From a checkpoint of a small image captioner: 11.8M parameters.
Rows from block 2 of the image encoder of a small image captioner, named by matrix and row number. Rows with one number within an expert belong to one neuron, the router's apart. Each number is 128 + 24 x the weight over its row's rms, rounded and kept within 0 to 255. All counts start at 0. Numbers have three digits each.
Before each expert's rows are labels from the 100 images, of 14976, where the router gives the expert most weight on average: "top examples" is what is common among them. Only what is clearly more common there than usual is listed. The data: photos with spoken descriptions (Open Images, Localized Narratives). In brackets: how many of the 100, against the usual share in percent.
# router: router (encoder.blocks.2.mlp.router.weight, 4x128, trained with AdamW), inputs 0-127
# up: expert up (encoder.blocks.2.mlp.up, 4x64x128), inputs 0-127
# down: expert down (encoder.blocks.2.mlp.down, 4x128x64, transposed), outputs 0-127

# expert 3
top examples: text has "sky" (55 vs 24.5)
router.3:154118145149108105112125161097158114142151106138134165130148169101136154135124150115163123158115100100088140098169128101149116159143113111165125178140143094159155121154073110109130143129112150117141125192079077160127117118140089137129138102103090146115148106139161135120111096137120099155135128103124086193132121101148130131118106136141099159121171136110157107100124131137115111104134
up.26:142119106155139159149125126144069114176140084125126132161097167145079121146117144075140159124109133101120165103110089138135129076118140121148148153142163115149152146122118154121119095134114117097108135098115090193132118167136130123136124090129097103096104102148171108127101141101150119104141104126127164140115128101116111137110141160136132147161084139139157136123147116108060133142123
down.26:137091118140112133118159176126107089140073175089183135092128154080143138142134129126130137102153122124106134097162126143141123122120129097122078110137118109130132109132182106136128115177112133153070130156127098169107121155157137158121092131107093079139130121088130152134142148135091124136120103138123139131113148125196122115111124111117131081151155103110127112110135100129156138105163
up.27:163137107148148151125120145142112122161114145096129114120092145139134090143128145174068143152110111117115131147119152104181122114135143141151170199110081082132166186170132178178154093134161110178118154103135125139143101120131141146134155106130139120076109115142135112129129119118111098116127134138136102135093131112149144103111134108130118118131139125125104087150145108118079157129142
down.27:120132103149127142150105098139126120084111161110170154130141174118123162162114153143170115123135123115101122101134123174126126139150082111068105084147122151142107096149141144081099143126089159130116138099113104123156152174096162166123126092153088122120161150161119142124138114139155119166111113131151134115146097125188116133148140172102151150092096144123140139137147127109123092127151
up.28:070123145126098150074128132128116085130114154103126149124116166107135149166109131129125132099101117109130114105150172142132117103121124121148108111154161139056142153116102150097117115159089139143106111140125136131122114127072143112139062123121091142157145126179098105134108125119133115076094141145136119134150169151116126127122092102060153109158141104137143138124149143155118100155128
down.28:109112074100119100130110128124133111165117124135111127165150110128152144155125117163166091113139122136130129136123097154125093102102140111115121108151096119140129124146155135182122121113114158132152105163159160139169125159085128084161101129128171110146140062159131107119107121134149092137116137126102178154160141133114131158158159117153083123134106164093139105121118103182160103127093

# expert 2
top examples: text has "grass" (52 vs 9.9); text has "plants" (36 vs 10.1); text has "ground" (25 vs 7.5)
router.2:124142122083098132134142126102095160139154144145126113152127108133129148142145101140117110096140143122156111180140124131164185088072146111148067138078094141139122098142146127090126141158119088097163097137146134082130120092125161150107108119149151124147104099096149087141120123101103114139134138166124145167157153136097123149132160120141116145118103134170140150183144117153141111155126
up.26:115155149088108116059158132115147122138164128159135087128137141123145167147100160133115142123100128159107109166152094103162193144147132146119109153147135130146104075117105137165159075149129157077083147131130120136147103106151093136136127136110154136102177124087153090141163097107112118149140147131134109145128122111093132131141118146136114139158142166121105144123140086135111114104135
down.26:201137141172107122138125183133168114138085091107115146136173109120134105143122131136148102149151115122116124126086168107110112075117130121121118143102134083148077157105137168098115130129114094143184135170129124144160101119119124108146170150176105088137110140132129154125131117127150145097161102110151084133138126133130140135141149152107116149153139101105120129137117163131141134169167
up.27:139107155108139175079174159110131151131087051103145158136106106156115122176112148098130131121101153093132124180101126149155121110119130127141091102128083113140142103124146143099141118111117129133110157125153139092125123121111154131135096129136148144137107131159118093110118150081150132162120153134155134126070170126116105125097119124096112129126129094128104162154116145166144159167091
down.27:122100104181077110165161149156121112122129156101147132115126103150139126111159117123104136150170153157103147116138136112103143115114090120135165161093166173143167114186102124100132087146154118112152139136140105137158163142161119102133102125136132112077146133120143130122140112141099131148125131158141145110152124181117156105127118131104131101167108128158133115063108179142109101144158
up.28:142118138146185102142119136133122134122100152118142114145105139143100115109167110162110115181097154098103149073164107094155105133129132112142127137126166124110123135170141109139103141130140098113101109173128143113109172142075115095094150133131155109079114104124146158138128109170114119155109119126129137134137163121148180100128128121095138135158111097139123115190160180122142086138151
down.28:159128143101065152126085114161119142132121082129077155123129136131154078189124148153135133168152095098121121172124151148136125132139141145132105107085129094170114127151117141123125116101100140135076134119117125087099121101142136129138132170098132106127124128139157146106091112158132177096094134080081130123112139159139128137144151104092132096147155157114115127146114129116141118174130

# expert 1
top examples: text has "food" (31 vs 2.9)
router.1:114115091137156123140094097132111086119089151141104116107146091131152120123179099101138139118155135133147128081146150140103079117143125132104190107139112108120146108118120115183121126134159149136126112087153183141133130160120156107141114148094140131136130171154085139119121113126131162155149143127156162084147098118160181099134108081081139112132111125128122142152139169097138126122144
up.26:122096130115170100109139140110123120127135127159142130131131160085114144185152157131077169087121124123133082144139096120137148138159070137144120123115136171109108111136153095140136109166129099139121088139138109084117137096110071159138132156141134161167100093150151139152156125082130165112129092140097131131121152120126123144113096112136161127117156144163174137113138146085123103095136
down.26:135132125117091149112126054080134165139094074153084137141133068114105178096120135105128131112136158129118133149109153149147152141119111090114141160107115118135136146154102117155130131160156130124134124091112169164157116165153133110160149136137167149142148119120101100173090130169135095123129132115130121136068113137118146142128146147096087146155162110141125106141119147105099130149137
up.27:141143106113143170132133104114084080173122117124149126129138164074135122115109193160092113097108114147133127121151130112159145147160111117141123128074129120110110148121107156148107163142158083135118148134153085098121121093124110151165126090120137105095129101111118117159098071097163102120094161136121131103132115130145098131147159099109145104121130129152112135111099117155110162178124
down.27:082092123144131129113076152109168110112116097111114154141131102116131144132151075108126130120139122109163131113100140155100147136103131126123147088151118159116123124129155134090167126131147135070092141112121096154127173159123137137131118137104114129097135082148148116116081101128080156170201169133091125128092126116128082102120152166120135123128105130130158082155102141127127109130136
up.28:130092094127137159145141136157115075122121140114149161106135181083127099147102150110131097137146109123129150128149142163152106122133094099104099173157177117117099096149090145152125105082117166117135116127128155088151150135094099151159154123132128156116127097127158150138147106124129097101130135132122109138116133111122146129121126166174091126179144122090115104114065089147119162122110
down.28:136126112140113120113169102082168160105159163100109129130129140124098103085116142113183123140109136090114159135121160127126168161095132152135150140128130147102161139132123113121118104143088127128137091178141123148135102141155095154104117108169079159083120113142152161104169105131132103137126160143118096108132170147152149135155159142079135090156093131139102119134143136084098143134114