From a checkpoint of a small image captioner.
Model: encoder norm layernorm, encoder activation silu, encoder moe expert_choice, decoder norm rmsnorm, decoder activation gelu.
Training: 8400 steps, batches of 128.
Data: trained on photos with spoken descriptions (Open Images, Localized Narratives), 21.1 epochs.
Rows from block 3 of the text decoder of a small image captioner, named by matrix and row number. Rows with one number belong to one neuron. Each number is 500 + 25 x the weight over its row's rms, rounded and kept within 0 to 999. All counts start at 0. Numbers have three digits each.
After each neuron's rows are labels from the 100 texts, of 14976, where the neuron reaches its highest value: "fires on" is the input token at the peak. Only what is clearly more common there than usual is listed. The data: photos with spoken descriptions (Open Images, Localized Narratives).
# fc1: MLP up (decoder.blocks.3.mlp.fc1.weight, 960x320), inputs 0-79
# fc2: MLP down (decoder.blocks.3.mlp.fc2.weight, 320x960, transposed), outputs 0-79

fc1.260:510539498495482474457566522529490494475449505502455536475514490525508483547505496568558493477521478463512542495493497475496514542516499493504480497468492510494491538502481489469509492513479478489534524496531516501591503531521498545476543441
fc2.260:494507513479499519490538526504499485511490520453559494544517553492506472452480535523467545476470500507503501541496544515518483433492481552505492486532467472497526466514467485534500526496538482509505495513505483481468486519498478523512517507
fires on: "on"; "see"; "of"; "through"

fc1.67:507483515463489489516522527495498525513526507527519489458505474547508499473468490510504502522524489495529505522501519457497455468509501512490536514484477532512460537505484529485497513543519550521514466481544474452505513512555492469498527510
fc2.67:480530531515512465463473523515509508452469536511485540511494518521490526529542479483519481453486522510478516514473511480493518455501482505492487488508508470593559469455524490497500512495529548492488519484485478444464541510506516506528515452
fires on: "in"; "are"; "black"

fc1.508:512486489503501498468453495506492510509469506507493458559508482520492534502529480488538560537489500500473476504481501518478500460472520508525483482482483483480541500509518470483495498501458503496523523498488529527500501484477529470488484539
fc2.508:514518523466520457512494497505501453526526449508492526524476514523476536467475480488505495493506515501488488505506522469551459480522529467489545477530483503512499557487495525496486475492500468514499500504493494523440557499488542529474512480
fires on: "in"; "back"; "top"; "men"

fc1.256:481503462487505503509507531500475474470466495528505528492468521514452503487491528524464445535532478501536513513501515485504484494487464516500496526493479492525483515475485498468493509458513504520503491513571501476448478490467494527460506491
fc2.256:487485509505502543543474490526460514472496514472554494455515533523515480498461512500479527515446476479530516507499505551434485540440498492490486528491476473525539490533492484469487481505494530534508470529527527483497538522500468478514474488
fires on: "on"; "the"; "in"

fc1.265:519489500491490486511487485460502499542503524456454513526455498486541522508549541505500464499466509484512516483504510510430526506511502542524480472500494547512499500505528479503493539496488489512488486490509497502502484536484505411506489519
fc2.265:445523485494505520493515472507501471504537500489469497566439461486534533537464478467539466477479531454524514507557498511499473461508516548484500495477469497491469492514485497506528533522510504499482494536520533455532502483478485514539460493
fires on: "in"; "there"

fc1.342:453510514477504526483542497513455526487495517486536515498530503536538535505477490476536488501470489523456491509512523510494496446514501485462483484453476461516484517491494537503534553501464495536507543486484540502511495498526527534525493531
fc2.342:494528513524456515535527540488521487508476522508469494536495539537454436516506478579513464462470438505488507528487512479481529529532495471447537546502493475552551496489490482549492513501456488520471516500483505505510517502519521523497489487
fires on: "in"; "the"; "with"; "a"

fc1.378:491469527500497524499443463471535515458501505516558495494474513462508502486510494478544511501531481481508521476486473508492489489463480491503495566504501483503474481527533501475466521499547483512486499495498448496477517489490518456485458501
fc2.378:535517513475464514516496516487475519516477452492524443532494529506512505453480516498457506493507493486551485503494508496497532498495480512471505506507496504474489530517496488511519506504490523525475488516502475487497482473519509489500502539
fires on: "in"; "."; "and"; ","

fc1.441:501472463503507516523531506503491498514513489509511509522500481479508530509516485524535500517502426480510521540457506538475497517521477489472544504489500534512508482471500487513497521485498553501511485523531518494471522480505477527551476462
fc2.441:510524497507505481491551520463520502518530548514545545519503528507481538492500495495512534501475501461461523496489510499525493488517470497535474499484452478560498487498492499526550461510492463468478500520467443466505497560489490493543476471
fires on: "in"; "white"

fc1.242:524469475502496479563485463490525502469556510516471495483513445460505487552517472495496491497541530497439531512541476497513493491470506496483491526497481479530488486513535493515498513471436486532492508526466482483487504501488550518504454488
fc2.242:515516501472497492528473537510509561533516513489518477487481492515478498470490518516448513506503524511515482494543500454513544474536485519482538466508461537556535488468489525499516470518478499543524460471498479462479533491516506487508493494
fires on: "."; "grass"; "black"

fc1.630:503469495476522544478491454500510513475496531480524497488551549480517503523512461524524544490530473513510533521501502475513502496436551535511482524518524519544486431510496497514473491564540518484544532539434546503478525505486483525498496440
fc2.630:486489528540527472492513531494519496511521527482503489497529524523499486494487520459454521472531457484523500516538473507519463546473493526478517504480487508489530491503535487487535553511475447558492485488507513520525484517511492530493516523
fires on: "on"; "railway"

fc1.101:547491493525569528495474528504489500519511521482494483480503474533533473462460505552481498490500484495465480503492483499521521533513502505474526468497515549499486498480490528561503502497487523509477496522472501517518470510499454485477499503
fc2.101:531475528491461525523514475497467541474493519484486504486462456480515465505486537509472520516506470496487496457507505530491498484456508477491503488483469536495506536542482491527493466493505497481500511509503526514511522501504518528483508496
fires on: "."

fc1.240:524511511495504468531474474457524523505548535502547527473509507483487559486479483504596498491515505523496550502486478489489513514535455471529548515457480519480500509483483484516491504530527525478498510496499500483532515511520543473489512491
fc2.240:465501539453522516452555495470509480497463461493501479519506529459502464519528517496468486462502500515498520517539475524522573499494523541531491520483520506495511526481517486472481478517504477498524463471545523468456515488507509492495455496
fires on: "bottom"; ","; "."

fc1.239:536485498558483480496498497505503509428540515504512488475538529524516518491479508496429519517484497490539543498505487479488506503494495526521530487512496494494487521453471504472476438486479517526499508480481509534565525507484479508520487457
fc2.239:488496481488496518512492498493484533513503496534509505487483532460490491485483509465489470495504500494515462491498502471491522492490478515503479498547494498493501488459510502561478543500470497517493484545527487509503492528487479516505540510
fires on: "in"; "towards"; "at"; "see"

fc1.414:475501476469474487525500501504472485482449496490521504444517491510521492487483451512533524442499509502470478515505516515501443512486499509465509536489518474456463493510505494523500514459488489499502539510483537447482500542483497516501480489
fc2.414:509534529522514496533473516472473487519507517489508501539514481523530517475449539446525448500505506500501481533504549456548540543467451487527499457485493512523475533483476508520505481507493458521490498519500477505496469492492520472543477468
fires on: "."; "of"