A small image captioner, trained from scratch.
Model: 11.8M parameters, 64-pixel images, encoder arch vit, encoder norm layernorm, encoder activation silu, encoder moe expert_choice, encoder num experts 4, encoder patch size [4, 4], encoder layers 6, encoder width 128, decoder width 320, decoder layers 6, decoder norm rmsnorm, decoder activation gelu.
Rows from block 3 of the image encoder of a small image captioner, named by matrix and row number. Rows with one number within an expert belong to one neuron, the router's apart. Each number is 500 + 25 x the weight over its row's rms, rounded and kept within 0 to 999. All counts start at 0. Numbers have three digits each. After the name is the row's rms in percent of the matrix's.
Before each expert's rows are labels from the 100 images, of 14976, where the router gives the expert most weight on average: "colour at peak" is the nearest of a few named colours to the mean colour under the peak. Only what is clearly more common there than usual is listed. The data: photos with spoken descriptions (Open Images, Localized Narratives). In brackets: how many of the 100, against the usual share in percent.
# router: router (encoder.blocks.3.mlp.router.weight, 4x128, trained with AdamW), inputs 0-127
# up: expert up (encoder.blocks.3.mlp.up, 4x64x128), inputs 0-127
# down: expert down (encoder.blocks.3.mlp.down, 4x128x64, transposed), outputs 0-127

# expert 3
colour at peak: brown (72 vs 29.6)
router.3 107:541501510452474487490518525473466498464518520524514511534565513488500549520464524506486506512503525492544466527509461460483546491518497493527443520511490515506480503487494499504484502529510483523540493483510458500485496483539526461492494474502487492451505456535523483498468504471436530480471480539498461539494532509506507525456519487501499471488521496510471491541534483532498519520483
up.12 090:519517475469494500494519499459511512466472476501498486470486482472496507467506473504504476457494542535519463522508506504494476508510510480509505504505510485493505471527510480560512544487533529516496482469494496519490542529499499526474526484511498524543514540500502495505530455547505485509496521517510453480536515520487497522463494530499447453511470497456491465474515528463502550596514
down.12 093:519489521506499447514516479483501587501472461522539508540454502533522476462462479515499533523502510448490549549525491499471511469510478480483486527517510524532484485471511510554493496469536483495525437507500520488481498451491516507515484456512530529551505484509483497516501519488518462513513490493483504520493483506533515513491475514506501537513531515470522518501473541508468502492506
up.13 109:517511503437538500489470460516505485471459528510521473435476492517477491518485515476464480468504528519529495530513506536488495450524486492472501495461523521479508518468497493487521543501530508468461549515506477496476493519516480507500475519511537501501558509551465553464487522532490475472491529471487464469492514476484511520527511491508475446516503518524511469520516488519542507495499
down.13 104:506498516490493506472490519477479528470501449490512486521520508490511495505509439526548467549499539480501509509498510533540459504477512477525486486488490510522545466538533524464502462538500534471477492513472539489519523461510519511488492554479456468473485460501517502529464487495477524508442504542515502528481444498497512463558506502483498528471501500493526489473493469494499476504516

# expert 0
colour at peak: black (68 vs 16.5)
router.0 093:443492503547510532464473499546486517531477469523549477514473533558526521505461491476496448482490498473493506498466522515516490506500536507474526494536505501481500527541473493516515501478454528506468476500468513526455526510485459518485506543505545485497504499496478541506507535492498485477512479457486522458498466493538494481518498453505531503482502485481490517458487492527475479477544
up.12 114:507471545453486486495493498506527502474505526491511512531521502494514530529505460513464488494500532490487464481531446529434472499495543478488480481489488522471526458473538489555491518482459532528494536475503463490444496514532510524555467538534506518506516470507541488524547541511464523514478521494484484501507530501529503514519487450488510468477520485502492488515515491485506496510513
down.12 103:499560514526521521487485487492480510520479499529515522510477498489496446477479515507501536508500495476489460553514507466539534494498503494466486522532524506482477566527493482495522528498549495514499429470489538529518525542511536494492525508522462518529495493509490505478450480520507558515501519481509517514492497448493497483510511554504493523542505473495491496453525487527512468537521
up.13 092:483521514505505495476504528506544543509547537485512491478477519505502455497470534485526500503551517453536527505467463526516464486485446502534530478479461523491513513552493478515494472503491524506538513470485469481563502506475502502517489523467521466506476504502469521520546507493460516495496519467520510479520472491495517524469509524476478512476498476450534488474472511451508463510468
down.13 093:517484511525496530527554541486483531510522517447479482542494469509498477539506492477539499479499495543484486509508486524556523468477517491451502506519464482510478514510467509518489539484531523492546515500494446516494537502513474515486504520532503510557491475491508461490500492498516462515466477473564519512439481537524487467509475494481499493533466521496460496493475528493505533486507

# expert 2
colour at peak: pink (26 vs 9.8)
router.2 103:525510499512492522536543496467508459520484507472475492486495452506498482517545526518506505527519502525460513445519495504450456479544460508480515488509481459473504503472497495514470496459536511501505512518508537485533477497495484506505515526462497531523518540492483509465537485498514516522483514464548536479480500440549548447491461521464474529520506488488509514541506492481485507502519
up.12 107:527504449500474506512470506499499508517483544504532503514471533506500525523504496468540479482498493483476539509519505506492553462489484512490524535509505521557466481477514438510517448467519522512493518543540514490533511507499535438488511490470515466487519493540473483525529482499517477493474472505509463506504501506516495483468500532495475508483445517502461517513489539442525494550531
down.12 103:455510540488532472456539513495490516483506506458450438473539517475518478519449484506496462444526545494511502502502478474492509522500494452484508485506504481502529480471486509485465487510527446506518498527474500494472530519495551478512508499513525470492498513530487505474512501526464457493507481475500517495504510483470498540487481523516529462460542451510470463541477513481493512481493
up.13 107:493518500524519545496455492487561472525532483462492510531527514483509537515519474475549506484475527551473464494466496478464548487543507499519472524528502485496508504495479481564503511513521488505519456517541502516503445512507520534525479526508483491529527480493462509529441471492465530503472500493487504498545475489514505542507514519476501496446510500511512504516477536474510511515477
down.13 096:493525561494483523488551519523535514503455513500491484476499465518462510523501533500497488513508461515489518509488527492489491508469492474469522466484486499491516518489547484488492522540492494495457477511486491485523524490487510462528494481467520495479459503498560483470519525477467502488508490512526485498453548511529551438487440461500486451504506452516476505481483499536467473528522

# expert 1
colour at peak: pink (26 vs 9.8)
router.1 097:498504524507524472538461481503499517514521513480469509498483527440508497460534447507486532510497478527498509552506508510558490506470468516536517491465538510495524463510502530457506519547523487464471509492495500494536508489464486506503463486486494529553512494486506484503491478514536445496515526501468488554525483523481464548521533528533507495488486522501534520472492545478518522480474
up.12 096:461466518483544468499485513531493521491492455473478504463526518478503488445499479499485461487494462517477499494472491495499487444487540518434479517508460506484489539520452493465467512510501484525504468509536492509512459478500499494449480498479497484504507508529470494568502513486523526478517473491489507497498455500502505511536493544506526502503518486482502556525487477501492441508555
down.12 102:489492499496475550511521485524482557481460472561485438520502517489529506476498479498499514510532494519494507519526497479498516466468547528516557521552509490492507480474487483491525499524484514518497466529491470488492516484520493511521509494474514470491460548507500508479464507497476500517525495522513515498497508500507500471546478461545502496485467519492544552531451481548497447457485
up.13 099:476484488516493513526507500489488504491558457489489502472502536538496509517473476511468473545500464451517487488520477482477495515534530475476495515520487533551515491462505499480495502509491490520522481518529517488499499458535492484505517496525497529526469509503541536508539559501470467460471511459494523486460466530522493487536537498512522453505540447464527481482483505537508450517501
down.13 096:472512511515523534502511477491502489479479498505528487498517511515499491461497555523497503457491476545487509524518519431466492532480495531540527522490505479456534463491529505467472500500545495481511455523485500522539484507493486517505533492444469499523455531516491503497463455519487501464477485507559491496483501486452517559479487466529508490480474498536477477505536504483543501505490